From a checkpoint of a small image captioner.
Model: 22.9M parameters, 64-pixel images, encoder arch vit, encoder norm rmsnorm, encoder activation gelu, encoder patch size [8, 8], encoder layers 8, encoder width 384, decoder width 320, decoder layers 7, decoder norm layernorm, decoder activation squared_relu.
Training: adamw at rate 0.001, 5200 steps, batches of 48.
Rows from block 3 of the image encoder, named by matrix and row number. Each number is 500 + 50 x the weight over the matrix's rms, rounded and kept within 0 to 999. All counts start at 0. Numbers have three digits each.
# k: attention key (encoder.blocks.3.attn.k.weight, 192x384), inputs 195-233
k.0:470582575481480439558582559567448452501581529483579568598415549445567468543491571541570494550479481433535500470481486
k.1:435631544601558470421445541550482563518509540514550595578490519454563491517543542518532517548500468389558545528468446
k.2:511489468483569503526518512551493456513549529439498496514535462420536531490588460555470451544479518538510553457505520
k.3:499491417556513563523467464544486444520492469452479427381521503528493549500537455439467464469494498509403503503505501
k.4:513369469481527595538447483479538473527441495496477460388542522544517562483497522396437544491497486610434477488457536
k.5:465539495539472593522503510460484500488499413460528557419540442517495487499520524495414504606483447531456503507477427
k.6:559496565448483476547495541490530572427461563508550549548497515539451471507497452483469528437571472420549543509506564
k.7:572526486462526487462488480529562566496404486491466464407548498607430502552438481447472473428506436537378466504471609
k.8:448499450502499491469489513474452462580480509501501438547515437426505547486592520515501473505536532552515460433537476
k.9:397494487494571461472453501460480410517551543511492559585463477454571512478530516576517489522504429447620491560483439
k.10:472554576524574426545531536469434451519610524489510527632524497450481409533513587574470482500546450465616544481475405
k.11:438509502567527485468470530515481426588530538489544596604484447430573396463495487528511442468503483484621557503452428
k.12:489440454585546556491520449541508423482559517497452462501527425451501566516571469484531497526457507514419474463434532
k.13:466541485575553489447546576525462391517598525533503479579505486440513513551512504549530490512505529467629544490518467
k.14:570491517466515471507462465519457544418461533509548465445489511515447478515397487501504509422479479452429449488430570
k.15:500529502591476469428480470452542436513566405435479506547549486488558481411506503534494512558505467533549502522586424
k.16:486485490434518583503488483533545510448411485538452473411478525477462518560483532419543466488484474584371529454529504
k.17:425533515528500456524492445544432474572580509532484454488510466451497467480573471502512435504476471531574519532537500
k.18:542430510498494562557424392482530465483482390493415384478525440433445536505511533487497430471487467638423503483518539
k.19:495611610539514460509538498493517545553526545515484505629408508436471421469518577540566518533516510472616519490499498
k.20:590440406414433555472449475482541542469412473532545406477555580510513483530530500422464533530571527558389464501563546
k.21:554470558415454434540487545513580543466514501504586589533563510529543523497509459500509586475503442454510494541500540
k.22:465410485440424582494447386543532456534411492517396476419466513520537611472471557470550481465438511603445515480524444
k.23:443538464611565428543517529526505365554560444545487499557475411462578486499486571552476480569472525473584572502472409
k.24:533453455484472459503544490536573644515479521486518515536537570568526426487499470520438548512571547451501545491563590
k.25:479548605484466450556525602566467613525510520565584510541483535527547334496472496556540514479547495473559551476472428
k.26:425477473583548431525543538449468385573531454538521536531482444454524453490532568547511473550511484526606555539504391
k.27:613535551384437470481441490485572651400460537508549532498469508613423518555477488499476541491529531470477476468460565
k.28:472556461612517516543489478514523440566473435471469562548550510486482482505528571528575507495490526483501520513580425
k.29:537400511350525458578483505557507577454474565491488448462549528558506469538462466435452464468547460547437546486511563
k.30:479530544493508444453572518507461401516601548493589502551461471457591469502469472527463464555513474476572566457438407
k.31:450597528496486380473502566577540563482524565557590561569475473417519370532473568615608466521501503400554543525580497
k.32:507594608426520364503584540550455544482585510503539557551438523509563390537440567534577523518495501433594502419510461
k.33:488512553445469538563502457562501486468462551562541448491540557536487453577439441499499532474546495480510469500483510
k.34:478477550563479527574477423517441470546469485483425425519552429506433617558534489485548481494423564529428470434556501
k.35:493510425446550490439412579504575531505425515475532485478546484600452528422525456453404478484558500557417465478477582
k.36:506573608542450435490562564549518490477503561514565521525512554470554430524467492567524547437531445394524494502430523
k.37:540436460456481486470482548549581589473466521461515455453543516515439470502501481484538485520537529505464430485564608
k.38:565399482405456478499471509469523483504456565461562433443521534569517558510569527478450569460457489540517485467455627
k.39:486515461577541489434528524497432406549593523507452521595545471383521554441516514602471449569413492474574579465514394
k.40:499562590485483389539555562469521552490552608526555514592516452475546383486403469566515491455498467425613535475560473
k.41:466572538515478435494483571543546488511532528483589514511435487507554472465496513545566496556477488499609535480481467
k.42:525519525456518556561531490552523498523488561552487521439561514558514518484423547498471532460559502473488489553466508
k.43:467506570553556435496527553513517452578560553464526561504397516406527494501472555606517459486510459432585566485464429
k.44:472534566528512413476520607479495520545567522466490544553454532456550402506491508621538442484466518420598520539516444
k.45:587522544372477470495450560491595621417418531472549530476457567527537429462471513530519547520532511403485525470463573
k.46:559474489388500587557535519500535537433409496521516436484544480494450567565529438526540575421540459491439461469544523
k.47:472556511507543374526538545543488508536627574473534524568484478414534460508525466553557472466490452417578585442492416
k.48:551519510400526456546456522562489629396472578478571549448479576520496432459394500492459519449531526451496524490487592
k.49:391442532546481528510560446519430430587595420531429519506464435391486555466527572496553455471476493518480528517518423
k.50:561455471526483634560478436444497519534401456517389475433544552484483553540529484434443504491509466574417524532517532
k.51:463599580571505413516557473480471477534606554479463546634450462499556389522449509492584521449479547506578527535472479
k.52:519491592516544430520474478487482497503530451525557579564473512514572391536538561516535481564540472412532478450582516
k.53:507438477477458545563501535459525565423455502450484497483581528480436573495538418467445440509491539548371417487525540
k.54:604511495399452579465531501515505529420397508516471560450525520582433468514427452521459524505590489478422510531490559
k.55:431518528532501572520459465491434514553542418470462523475525474421469497519582471504587508561490507574457513440534489
k.56:448633526564488358429520565557471518525526568508548532621448472426520404447457471560526466556521513433576591522490503
k.57:534522517383542544520550510468539611461451512510552446474511574598416469513422503413491554425529545500392517421497622
k.58:445463460529495520436446466515449472476462472511458427466536425446540607444490446491482476533463473521435440529551490
k.59:434568502616463442496543497448462487489543504440460516480474478453550460502543546527531499536456495507607500474558464
k.60:605396443455485600451465483491571495417414478508460415415525517493509490537535509434526441524481491510460517503495499
k.61:508391486510428551531463490523481534499395529483411470389522520506514551557550445495501493496507494562382482500524567
k.62:411559524604470493519490537535466420566579499504479552575523456422540479488550517559502481562457465453526507471463475
k.63:504368493534507643468430419479457483471492492498412417370535517472508597492548503399495500473456549536350467529509502
k.64:489492473494567420576495487489466458486563511496495543595501456426563461506530491522576476478492522455503597468516452
k.65:464491539499568432551440495451531423480655529561413500551514481431549476480542567514579512477535516539513635535518388
k.66:518523534539563482459451464422547450510563486512472486518461487524559447463535543515553543526518507532493491518537432
k.67:406447495490522447498498482492432416493600572493468447556516487505545451590466496569469439510573570510501503418514484
k.68:498517571528466389507516446462466409530615537470523525613477431488528428540468509522514462548477489451480558443489373
k.69:421461536548488373594541501499528489555616499485462498634463430440583499510534526516528441481508470454578569483521379
k.70:507504477497431492520463468482452548473416517512525415505535482553505495518462511512432446441541553457459487467490536
k.71:450493506468547432553523482526524480522636525558540567551489500454560392551445497514554449488484574480531538533502422
k.72:488486449419537411592538505509485455563607553447521481575508404407520429535517516525519404487516467534525592481518450
k.73:500480450499482573407452540467512575501396519491562408440529493574525558548557438465520560509519507577467405489439551
k.74:536486380441455614518554525581492544474460486430511439426540489530416585590469463452489450427577501475379406511431555
k.75:429537505472488378553524448547451450574616588532480539560531484466531450567525497565482483473474486461567603532521463
k.76:482465471545445599409491533476576496522448472546486453411517549581492539425523405437442556545440435457445453513481518
k.77:526462489501475644439550470563481559497348496433537444439536519541448526562550518445430449520496511501368465445429596
k.78:465497433447466370528501517513516473544541559473519465626480466438525519527520555585561432483519498461475553499442486
k.79:506498452444462381495504458454461469513559576469528533560523503441558474510547498482601400494501517498526613480522450
k.80:486477443421504403586569538533466414483527614473431490524573448447469468529531452562530422466483502467522578470528506
k.81:444480573558546370531448510464511497538563489494527545530475531450528477466469594501485523578456520470586609510556398
k.82:448538541519520361509436464506541454502569519512457507588453537478520454438542514522554520486484468454575531541480406
k.83:581479496510478646448424441460582527464380447458493476434482524519498595513466524404509533494524484542430438585476523
k.84:528450443472464556424507477514506573495426443444475476382550556565416556547470404436451527484483468512451459450448625
k.85:443503477514478364529554472565480398490611604468449468566446424466476406534504511506592391530453544507562553435498476
k.86:522473549552520524515478531521469480528494430551482526526540535521517515551481482462546444532497531540454478504451477
k.87:454525560523508457491492495452557453535603529559471530603471532403550479541505515471586505504532478536501553510533395
k.88:425453490488465359508462528492500453496641531545490502579525421465560404547552537559578511552484492497543544468532429
k.89:416523591506564464525428544457523466600555481517441529605448514490517518447513566509469508487503463450531588504519380
k.90:473519520500542412485504478523572465592568551490476478565451524421534520511503542520535493530433527550562511548543429
k.91:537493569528497477459527514514528502527554447501554469486472530492522452452493495459521498455552455518515496500501448
k.92:473556538470450640408458527458541494443408494522525459475463554548461573432484439480431539550447528487457434474556586
k.93:431438537464565402566493526543465469550662595557456453651543409447511415509471532594501433457475538516487604466478468
k.94:476540458508480586466493454500595564533441393518529559384467535552535604411423482462425548512508522450529462509509530
k.95:496535517559561383544513537488488426561602523548476532587478482489580476446467584541523461560445504474624531525489458
k.96:487532475523510622498479556495439577493446536447566486420558507572406564543488509502542444455495467497470435433492512
k.97:481448541470489337582514468494428387480623613512469467601489511424471463515507531550553426493535512549532638398549406
k.98:514463490534543488444459536499536418554526473480433414558497527396536504451508520461533490561443493556492569431502496
k.99:466447522517460416595547467526427453482580509539496485612543498452505456519477516510568422448550463527566561524488494
k.100:498497572515561443486482467522557438532579519552503562596490573421547504437509516555555476492499518472545564498541422
k.101:533498517508487588429531545448483559467435444449558471435539569598430500526557438477477556476494432555469435557510547
k.102:469478536416569389564547488510533395502614520499461509619491466452556457469486531531520496465498494452565598486564438
k.103:421434499495449375495451463449489442546568562505472436513528502448511470481564471496627448528551466489523604407464457
k.104:515496532567440544464434436490552555471419399579541478394484533529524519418500513438496534496508474487516470599482475
k.105:441471546438515567537534531546542529484476522515465517466537546540461574519526499488387610526532507471478501570484519
k.106:571528527449483635480480465498488573439363439464550485421448499559476538517462445434447584520560551468399351566467578
k.107:498470507547512421575526557477490450551662556532516431603466448397495483524441521488542424533536499561481570425509482
k.108:490500476482412446462436463525506520509463525525521446529527430499491444531575493484527465499482511545508467469426478
k.109:488474479445493626496515480519487499490366504485551451412464455595477515482534471492520478521534505539470499534480524
k.110:433504578493614423579507454478566498520598531537463579548530531483506470494483588577560510515515517451521540525486438
k.111:398517527444533381540475470571465481497651524557515514619484417445544438520513482516549459477551467443525639446504457
k.112:473483428458494414588466497486455398557624560560514499637532468411541436567459495545498403501497450454503533501535425
k.113:483562570515520534410525542453569511467436464502518514434494510446523521427479496462540465513400525533464424461471545
k.114:486583556500527550475438428463558499534468489514506526393529521523550493424560497462500570551539541562550412538503454
k.115:480475580560506481454513480491574521521538447593512552487442526487567537446438577488540514481495470474604532523484498
k.116:415454455509472386570552475569492431492669530460471506652546464404480443535506494539498399528437527443511543408489503
k.117:539535605518570420473520456415494453554541552528509558587468521435606453486517511578580514578469492519601555509502467
k.118:442423543438518454516510480489468398544620516452476394580471507422512515495553539513561398449515459530538569411490450
k.119:530563440525519574421479532559440546422434481452510510461505479557511487459488451416473514513483510519423440551457523
k.120:525523565515531435490433525511540480481607456512520567539514531431529477444546558560478507496450530521553604542524490
k.121:517451514535548400583470477527532522537641555579478567604476542479495531459532537499525473514535497509531590519533431
k.122:549442446494399565423486456570430502446419478488508435414557463527456533565544406453498492462498510517411376553416605
k.123:512525487406438544514523541551486517460394493460535425394508496495493555544538475472442545494496470449477478471401537
k.124:506495497504475644495523491465566534467413446489499528338548485598511506436456512486443572529484497480474445527446558
k.125:489491507528462627468489525555501509452377478432535503383513504598481590452512497493494517533509529499506405537496577
k.126:521449536450490350550485481484535476470611486558534575577520542467518401544487545524510432561497518486600540469531388
k.127:509504527514477520515477499452522441517565453543481474537474490500549551492519495525469427530458477570519534556490425
k.128:484564505438448558557544484550424519450528604475450446543443470464490459608497476456514503419555418432531507527380569
k.129:498440455557537447530489453493495435488485529565551469550524460472530414476482518578573498501505513529575459537519394
k.130:528567500526434464488512539461479491501450492494445516497509498469473431557416520540628594506605471432504483533497526
k.131:499452545506493574462508526515422492513515456532569484519494441483464528450405502462491525498514436499464462438533528
k.132:473484530563482523561472459472528459485488437538471556528574508449615511506548537516519489531495529527514449582456438
k.133:440447417538531463526443453433528444590512481543495490500535482465522442470451486564501528495504518566529507520465440
k.134:531461510525535541529492493441520439467537488527491514543556450447587447438498494573519497541577602492502460582527514
k.135:458558518514478481620490446574472516494513535500479555497470496495524437593524462499559494430604446454568514488472528
k.136:401476504568466473501456447452408376588548576604517451595536485476489438484478535534505493533479564530598533452447492
k.137:477560487450465500462554539572474613522515575416511493448381546521470533557451472492448482454461435502475462410534543
k.138:552466523506510476476557464539517491560514451433501529486489551480490568468482492563488446530510487486418538454544487
k.139:411511469486457465516523471576460487560551575443449485542544445534448514513468517501489480437495454475529540512485532
k.140:486431505548567427495506496470485401560563439604550479543627510476478479525548487539477474556501537505575510510501435
k.141:541512573411481531476544539499471592494414542455553504433434465565504567566429493398516539468505456449422451460549574
k.142:548432501502468539485534459477501457528529496602509474520590530485581481476529475527480466489537521493545508559524474
k.143:413522451509481409524539501452533474606529537532494411554499530395543457462530564543473449550489508560524531521485392
k.144:530554556495538563464480540481474534465424472471601574424495505539447485465526486473505543521550499437502455458522601
k.145:475527443531524465439531561532527519535477503480440434506492476508467463486434438528469496499437504541489456477563515
k.146:546477510476475526517576595505547526443481551498458570435410464588406532499501475420427451446561478451405480467515571
k.147:494457449516478532532520482461569475573575529549510467475579557414542509496537483597480448549455524561453523569417516
k.148:468473478457550513447523484544502430505523428456530471528532464471482506488485469480415413476425504524441506461544530
k.149:560498602374445519523566550480517539414432465365485504444406515592411490491467468459481511499490422502459465467502639
k.150:531554542453512519518556522579454590449402484387538473457382501509469544596505428396454520480465432449425458505482534
k.151:475500512535420462540553498466438557500543516555545588462487523531474442547445521488575488528612516389540461575489497
k.152:451498501489470507542493476503492495502520549509504552540555497432489497520515505539525449503434469479493475527473544
k.153:540459560534463510407480517521552507468503456542539471488465540529445483510525519493434486539488574582471507466611484
k.154:512562526485537539514534529445493556459447483535478575502526427530466422576527503502556527487581508497576546516439496
k.155:396460421502473423526486464479497473538500544530469487561529494499553424488498510543509514511477531556539502473483380
k.156:478514541468501478506512528539430599466506473482541524515484534550414579558413547472462515451467397458463486398586514
k.157:522556529435423517510502459475506562417433478496488482482444462526482471519517528487602516447550543417502503517489474
k.158:408417518592486500488418430505477387549565500604461495573551502401552436434581527568541508601452592501580522544427420
k.159:440533525527482435553470553479512440539560515528438422605499445444523456538488542582538408475467500449527571459527475
k.160:494525450506563439422480527489490503570534531470491496467542519498481519530467517514500444502493458572509465411578488
k.161:468513537533526483490517507494485481422430502492530537451523511457529484483471531426620514439548520411507477538441471
k.162:482552544512437578522500465512518475482427502484451543516480486560505407497511532459600533498579474456487431585467460
k.163:576538579508502572474490470508549630444422517407514519433404555609412553522513433433562566459543430530431484556497540
k.164:543427519452521471560510414547465456471456465588507489508535474480511532500536472451568491542578498512548533507515526
k.165:550584600430444556518538575481552553394425531413519539396350507607422486542468504449460510475474476501408509483561595
k.166:505468521457552520496450474449527517502464506499515517466548495524521542483509488485410410510456475583503566488551473
k.167:471534476461528497558512534531472543511509496539470584506491481456493424582469450503521499418506487382500457526472499
k.168:539526541559502527499548538558507498422539499579539565558440499473495443475442515537572578442555569479556506499442446
k.169:426423448574555458499402481528487375565519537583546473582654492465538500481545505590555440536439537498587549515505430
k.170:470533480456520425486535530456501423520535482465529465464512483458462515520536460566467434482477546505479499518558501
k.171:486481478539509481445488514458558505537485421484467429484503481470535579456550544546382398562378570622434549479520504
k.172:441478437457471437464452540462466477570467507482463430473549470518494489459532538536408462482466546575443471463483504
k.173:512551569512479499580415457431463423487454499499487492451467548482605435512547500547592517590466556473502512592456514
k.174:509519465557518413476453539438474443602496508482546469527519530458498538475555516576447491525438475512526550448499420
k.175:518496531556562518466499589474468453544552481468558517565460492481469481413551508501449474484430496494532516489529455
k.176:546563559496524501553517467473512574437478496496456514472482457517528399533445544431537547484606543441537497526436463
k.177:527553458471520547546600538494490509436441515401467555451447447527377513572426528431450520457509426504499481444553523
k.178:590504567459496580447495528507489600482431529442474571449429487557392511517441493426488552440472393524492502499540606
k.179:539561490425481539540600543498492518501498455501464548496485442582423517528440477432456495436475402437434493495481544
k.180:495435530542500461445517552438507447482510454497460505507540519507451525466496502512421520478414510567411545416522551
k.181:468431514477540520490476503493541466454496496519491474559467477523509470521521511577554494547468613497549510519495473
k.182:534501541445461513560547520507502589487459537485492540465429427512508461472442550408561498514527491407468448453511509
k.183:397441492544574444566463511493435472591532468539477530507567434453585432523529529554529523510429464534541552466483458
k.184:548489523544487459418508482440553522545546496435511452509541498520519551445560472509422504538479459519457551464597529
k.185:520535505481471475600521489561469539416481578490456580475467526527509449521466447514571517435555483492527472549447556
k.186:525513554451450498568541527483513558482504512468523558530491492535520415532502526513608562455542477428584455504459557
k.187:528432546505490484558456465485487416497465451532486472448567458462538470490533511524592609497583535486530490491421545
k.188:504470532483477452507570509491515478423464509611480551536510478520438421475491500498550475442591456458545444528493530
k.189:510511545543492599471541475479481565461419481430459506486502508483477584490465464438582573502588451456459504548452475
k.190:501577462509461521511571550514444567464477500535520538495508515485529418517433472519600558484575491476539533496497473
k.191:605551486469443505479496593565578586453460516468485519487453548503419537470507430414497538426549395487475425499523589