Weights of a small image captioner: 5200 steps, trained on photos of plants and fungi (iNaturalist).
Rows from block 3 of the image encoder of a small image captioner, named by matrix and row number. Rows with one number belong to one neuron. Each number is 200 + 40 x the weight over its row's rms, rounded and kept within 0 to 999. All counts start at 0.
After each neuron's rows are labels from the 100 images, of 14976, where the neuron reaches its highest value: "responds to" is what is common among them. Only what is clearly more common there than usual is listed. The data: photos of plants and fungi (iNaturalist). In brackets: how many of the 100.
# fc1: MLP up (encoder.blocks.3.mlp.fc1.weight, 1536x384), inputs 308-383
# fc2: MLP down (encoder.blocks.3.mlp.fc2.weight, 384x1536, transposed), outputs 308-383

fc1.162,268,181,182,147,240,280,229,181,199,165,278,125,213,146,233,208,195,212,214,159,275,190,199,145,183,244,170,190,200,195,241,169,192,236,172,245,213,190,194,251,141,201,142,167,121,244,171,232,126,227,211,157,261,227,222,260,142,195,185,187,166,159,301,180,256,178,157,145,173,218,96,231,212,171,164,241
fc2.162,232,236,234,194,303,219,204,177,180,105,238,195,215,176,178,180,185,203,225,165,245,280,199,188,248,218,199,323,173,158,242,202,171,229,203,195,216,170,180,202,190,222,202,128,182,243,83,189,219,202,194,120,197,175,218,268,103,215,169,241,191,185,270,132,183,182,165,199,188,229,201,206,162,219,184,215
responds to: class Liliopsida (25)

fc1.114,275,189,122,154,205,257,196,181,177,203,264,192,166,207,182,110,192,231,176,122,221,242,214,167,208,230,190,199,108,223,238,200,179,178,122,184,133,235,109,192,157,185,216,193,146,205,232,226,164,222,211,169,181,209,188,244,194,214,221,195,264,184,257,224,220,229,224,192,253,220,197,191,165,140,230,260
fc2.114,235,234,163,174,239,205,188,183,186,180,244,199,255,145,116,119,162,235,213,147,210,232,178,170,189,238,131,227,186,185,172,216,154,237,159,233,261,133,234,220,191,168,138,139,134,163,131,211,146,199,215,197,250,267,259,267,146,227,184,200,176,197,217,158,248,185,128,218,183,171,145,190,199,189,218,256
responds to: class Liliopsida (27)

fc1.558,265,243,214,137,178,286,237,212,187,168,312,125,201,176,228,205,118,224,216,115,332,192,201,130,173,192,190,211,176,171,197,220,150,198,173,252,241,185,128,225,137,187,116,170,151,213,224,201,144,195,209,182,223,231,207,253,180,195,161,230,193,187,265,180,198,191,211,196,198,198,89,190,179,214,216,210
fc2.558,226,259,243,169,305,227,198,176,169,149,251,188,200,184,162,175,217,218,209,186,231,245,215,172,262,186,203,292,145,157,217,216,180,200,168,205,200,157,165,264,203,219,180,148,155,233,113,205,213,214,196,117,210,164,169,269,152,233,175,237,212,186,271,151,215,190,199,171,177,230,191,164,169,187,226,242
responds to: class Liliopsida (25)

fc1.738,255,283,222,147,260,129,237,153,220,174,96,255,230,195,208,181,254,164,244,173,145,176,162,156,191,167,191,209,240,197,195,190,280,160,207,236,236,163,218,167,241,169,235,160,223,195,190,204,281,249,232,246,180,192,144,191,215,160,163,257,214,154,172,246,114,180,205,224,139,168,190,152,249,261,128,189
fc2.738,133,184,223,236,193,227,201,244,214,218,179,179,128,281,236,231,260,258,197,253,157,161,172,246,184,227,209,216,230,164,190,231,261,208,241,151,144,254,256,244,194,231,308,263,201,200,268,166,222,211,157,241,194,149,149,180,217,185,223,244,230,161,151,240,217,200,247,216,166,194,221,202,202,226,204,115
responds to: kingdom Fungi (28); phylum Basidiomycota (25); class Agaricomycetes (25)

fc1.327,211,237,160,177,199,258,237,177,237,191,326,165,236,115,208,199,182,218,239,168,305,195,165,138,230,136,155,260,245,207,209,193,133,239,165,288,268,240,192,195,197,231,126,141,128,227,228,167,163,162,244,169,228,219,162,251,111,230,233,185,203,169,255,191,265,142,171,134,190,139,121,184,183,178,171,247
fc2.327,226,230,263,195,311,268,213,169,163,131,258,189,215,162,141,164,174,202,191,164,227,293,201,188,260,198,161,292,127,166,238,217,173,219,203,211,195,170,160,239,161,221,192,169,148,217,90,208,232,218,201,127,189,203,177,242,99,229,150,240,165,172,272,136,209,165,198,168,207,210,183,202,151,180,221,198
responds to: class Liliopsida (25)

fc1.88,204,222,167,216,182,268,186,174,189,130,309,183,183,106,212,239,152,262,214,135,335,228,214,156,221,183,163,192,200,150,235,191,182,187,148,289,197,236,161,202,225,198,158,213,107,179,177,204,187,183,225,154,189,255,164,211,170,196,169,156,169,183,259,183,250,171,166,130,179,198,147,248,180,179,244,258
fc2.88,217,237,217,197,274,215,194,173,155,126,237,198,193,172,180,191,209,206,206,177,238,257,218,190,237,192,200,304,145,159,242,196,169,192,183,223,198,188,139,247,178,190,189,134,145,235,79,219,225,191,226,153,217,180,180,270,145,255,185,201,197,198,265,127,210,187,205,203,167,207,189,184,139,195,204,235
responds to: class Liliopsida (26)

fc1.690,256,130,135,194,203,234,233,200,186,179,213,170,190,222,154,202,182,207,184,147,196,262,136,176,218,192,208,258,198,249,184,214,202,216,132,116,220,165,164,149,240,176,230,173,210,163,181,219,228,160,201,319,205,212,158,192,178,165,283,277,242,167,204,242,160,213,152,222,188,202,207,124,180,226,184,244
fc2.690,253,226,159,236,179,200,170,141,166,201,198,236,242,254,199,165,180,135,150,188,221,184,129,143,220,167,237,175,215,220,275,222,139,120,176,140,236,166,184,225,209,200,159,138,175,239,187,241,263,183,165,242,184,216,104,178,169,184,225,219,280,143,202,179,133,258,187,260,153,302,246,181,145,210,141,238
responds to: class Liliopsida (25)

fc1.491,169,227,215,203,186,250,167,212,224,235,234,215,248,193,222,207,245,215,214,209,167,92,209,207,229,202,134,205,174,146,255,137,276,265,151,190,160,256,148,126,178,215,174,231,209,232,166,236,151,187,207,160,218,222,211,162,256,126,243,182,179,186,186,192,220,209,235,219,160,198,224,300,205,199,245,167
fc2.491,266,209,191,254,161,253,204,195,172,167,226,174,161,197,249,163,171,200,161,141,182,261,197,197,268,155,155,224,190,180,217,194,213,185,180,209,208,190,136,273,171,281,182,113,185,168,131,228,193,222,117,259,206,158,146,154,174,188,247,193,230,223,232,282,211,247,189,187,85,223,181,125,133,191,234,249
responds to: order Asterales (45); family: Asteraceae (45)

fc1.116,147,229,253,216,196,129,158,153,200,138,187,222,265,195,192,237,232,168,183,249,178,258,185,221,196,134,169,198,161,195,194,180,236,145,231,128,201,194,177,252,213,261,207,207,200,234,154,151,232,127,139,228,196,220,228,207,191,194,148,161,198,171,204,186,184,226,296,255,215,261,228,180,214,271,209,135
fc2.116,217,176,181,188,208,143,131,193,164,208,212,262,298,173,171,210,196,107,185,294,180,101,215,261,214,177,266,181,246,185,237,240,222,192,299,185,235,248,166,169,241,183,244,239,265,251,254,162,257,239,224,173,106,225,251,203,218,253,170,162,165,219,206,174,151,208,164,178,194,268,168,243,199,193,198,181
responds to: order Asterales (28)

fc1.729,130,226,253,261,130,135,196,184,234,208,224,196,198,210,233,140,185,181,255,279,132,138,220,252,235,205,238,162,211,176,228,153,280,227,197,211,167,181,249,193,205,256,274,208,208,203,188,196,207,230,236,248,193,138,265,157,298,160,192,159,228,260,146,199,193,267,169,184,187,149,160,193,254,202,194,202
fc2.729,210,221,192,226,237,167,156,181,172,161,186,243,230,223,212,211,222,121,156,226,144,156,176,251,203,173,253,176,215,226,206,230,199,130,217,180,223,207,166,160,204,225,204,173,245,245,175,197,264,203,219,203,166,188,177,207,222,230,232,175,229,166,172,138,121,242,158,254,201,285,289,177,194,193,159,167
responds to: order Asterales (29)

fc1.555,212,156,210,210,185,185,202,190,240,253,162,199,210,176,241,219,188,166,192,241,233,128,210,237,204,210,182,166,231,298,141,236,165,219,173,195,205,234,172,217,266,263,167,255,189,170,231,217,206,233,204,218,181,210,181,213,258,276,244,251,159,122,208,174,147,228,133,214,170,207,267,200,268,244,167,189
fc2.555,186,251,254,143,233,275,253,254,174,177,252,142,207,152,189,171,213,291,251,178,241,249,217,167,252,195,201,210,172,173,201,158,186,260,194,238,185,238,174,247,122,193,170,225,149,252,186,150,198,224,278,176,248,177,179,223,142,184,124,195,147,187,249,191,226,127,215,115,211,157,121,198,179,196,223,201
responds to: kingdom Fungi (27)