config.yaml
train_examples: 90422
encoder_layers: 8
decoder_fused_qkv: false
decoder_qk_norm: true
decoder_connector: "linear"
grad_clip: 5.0
weight_decay: 0.1
Rows from block 3 of the image encoder of a small image captioner, named by matrix and row number. Rows with one number belong to one neuron. Each number is 128 + 24 x the weight over its row's rms, rounded and kept within 0 to 255. All counts start at 0. Numbers have three digits each.
After each neuron's rows are labels from the 100 images, of 14976, where the neuron reaches its highest value: "top examples" is what is common among them. Only what is clearly more common there than usual is listed. The data: photos of plants and fungi (iNaturalist).
# fc1: MLP up (encoder.blocks.3.mlp.fc1.weight, 1536x384), inputs 231-307
# fc2: MLP down (encoder.blocks.3.mlp.fc2.weight, 384x1536, transposed), outputs 231-307

fc1.738:143151107130149112124128123128164170103143087116108135110158069165118135095104163126162164136133169077157101136086151158116149108089155153091098145129138116158164117097098122118086140090124111134116098121165152122083126108131111182
fc2.738:140157110112150115133144149145169131148101094160070145156153089133128128095113099160123121140158112134146105149083148130114107147140138115092130103106120177166089140157084173125120140111138155156129117114114150131097150115141161131
top examples: kingdom Fungi; phylum Basidiomycota; class Agaricomycetes

fc1.88:155122111162138116169120102090080123128138160146153108135099174118139149139155093108122128159155139163120201092185070125116162132099094121131124131124168106121134118107152113149134110140143121136140113158116123144126132154108121138
fc2.88:196129104173107108168121134156112114091163162133158148129081137114125139103154111119073180129124193123098136115137101124113128079100129124176124111146152052146166103104130113110080130123119066110130123133144149107142156161109110134
top examples: class Liliopsida

fc1.555:106145110155136131085135178137138113136134133138149114118170096106134121147112141092168071142153130134140110119082179108139102149173153097127118156138126156148081180108124089118145134142193142127117158147117125104147135095132147140
fc2.555:137173120161103083168122094127089135088148166130128134124109153107134125147120102121090161152157138101119182102152096141117133098077095113132137119148154085151147099104100158143087125129095096119144109142149159123108129129137142130
top examples: kingdom Fungi

fc1.558:150126104126092104131104108097104128139141162130147108130108176090129099136133112120100159115130148161110200101190107095116162096125113145126125122143158141134112099104155097150147117126096112129139127147098133134137151159101142142
fc2.558:192126110174124121153117118127110126104168168140150149118088138101140141122138107116072168104138166120092140111123102131113151092126120141167129110141171053137165103088118116125070132121107075102118108136147148103148148161109093134
top examples: class Liliopsida

fc1.690:079147132105153154051116123178134126127087113118114112161130104143141115129122159132101112119105123157112119168097127137137148122121179154111130143118155156139144141123134084139192129159154158099126176152141124079127099160123129117
fc2.690:113119125103130160104094115138116117120153149165145133129115152147138152096148132114149105090109141132085124133145103095134147100121141168158167158102142128128115133147144101107139127134117129117124141173126068106133163159094080125
top examples: class Liliopsida

fc1.491:115112113113157148114155124113118115131106149124164151096168091151125117120157163156116154175117127121167154127092140134100133110135144114137105097100119122104140130127127099106115134114087117158153107132118151155113154127143134162
fc2.491:091112102090118140113130107176123069109137158166138165112161110157162111102133132139118136137126131162134121144124123159090135166128144135137146118110145136151098172148156141092127081132163146154161143134107146085078184128140112139
top examples: order Asterales; family: Asteraceae

fc1.729:129128135121123099120131129152156134160091129123104165134126093132118103120124095159152144148113123081143093095119177127116133157175140122119120132115122166105144165132121161151090114165090138135127106096104145147148152096150146140
fc2.729:116092139136161169126156172138146117119121122137106134118124137168137191126128134146131112119123139122118093148098146128125120099138156138157135147095105107112137126140121124092133151113119123133098095113148111123160122106134075151
top examples: order Asterales

fc1.327:161165125157122112138113095132099138104171153127145095124094199106114113137173123128098116118151164153094160121190106098150175091096098118120161131089138099135105108127134128132107144112124117125138140168100130121118124178120106091
fc2.327:177131090166122110166135134150105130118132162121149148118104153132131132129131123110052181119144161115120147115135101134096131084122116127149112097131146050126162112104106119116074124137136083113126120137130140118124137164136107124
top examples: class Liliopsida

fc1.114:129162100149133104128156137099113117127118134106127094116135186138109100128164112125097132138110147166036155137138104091150138092152101167163149146099129120139102136123132132094122103173141104115142175200123131145140138167119077083
fc2.114:168144079152139121133096103107086129114148169133145150107080145100102105132144082104093137159129184118084139128167064103120156094105089135129103109142165090140151105076126111119109100110132094125106145158109138119149142159125123125
top examples: class Liliopsida

fc1.116:152128128111129134111124155089143116097124132125106142135121083142130134162087147152144145106148152089143116097132153181126123127106124133148122109122133109085174086095150123126091168134116103118126118131145091166094116111152118166
fc2.116:112151170126164140123149136093111151086153112119076128073134131145162182143160149156129134146129099144127099132107170129149127132100149101120111136121107144063110110140110090111151134080120131173105113139163102159175103094146111159
top examples: order Asterales

fc1.162:143135146162129149155126127120065150143154177151148088113125152126146099137131090107113153153116124135113171120174081146105160119113085128122148118144139103152097134111133097110143117111095098097139139169096103138101113151135134121
fc2.162:174125094161135130165129130132130138093142159136142134134078155112121118115133102114051188138131170124102154129127100136110158087124126118162127126128157057147171094092135123112089123124139073118128129131130149117137136172133117129
top examples: class Liliopsida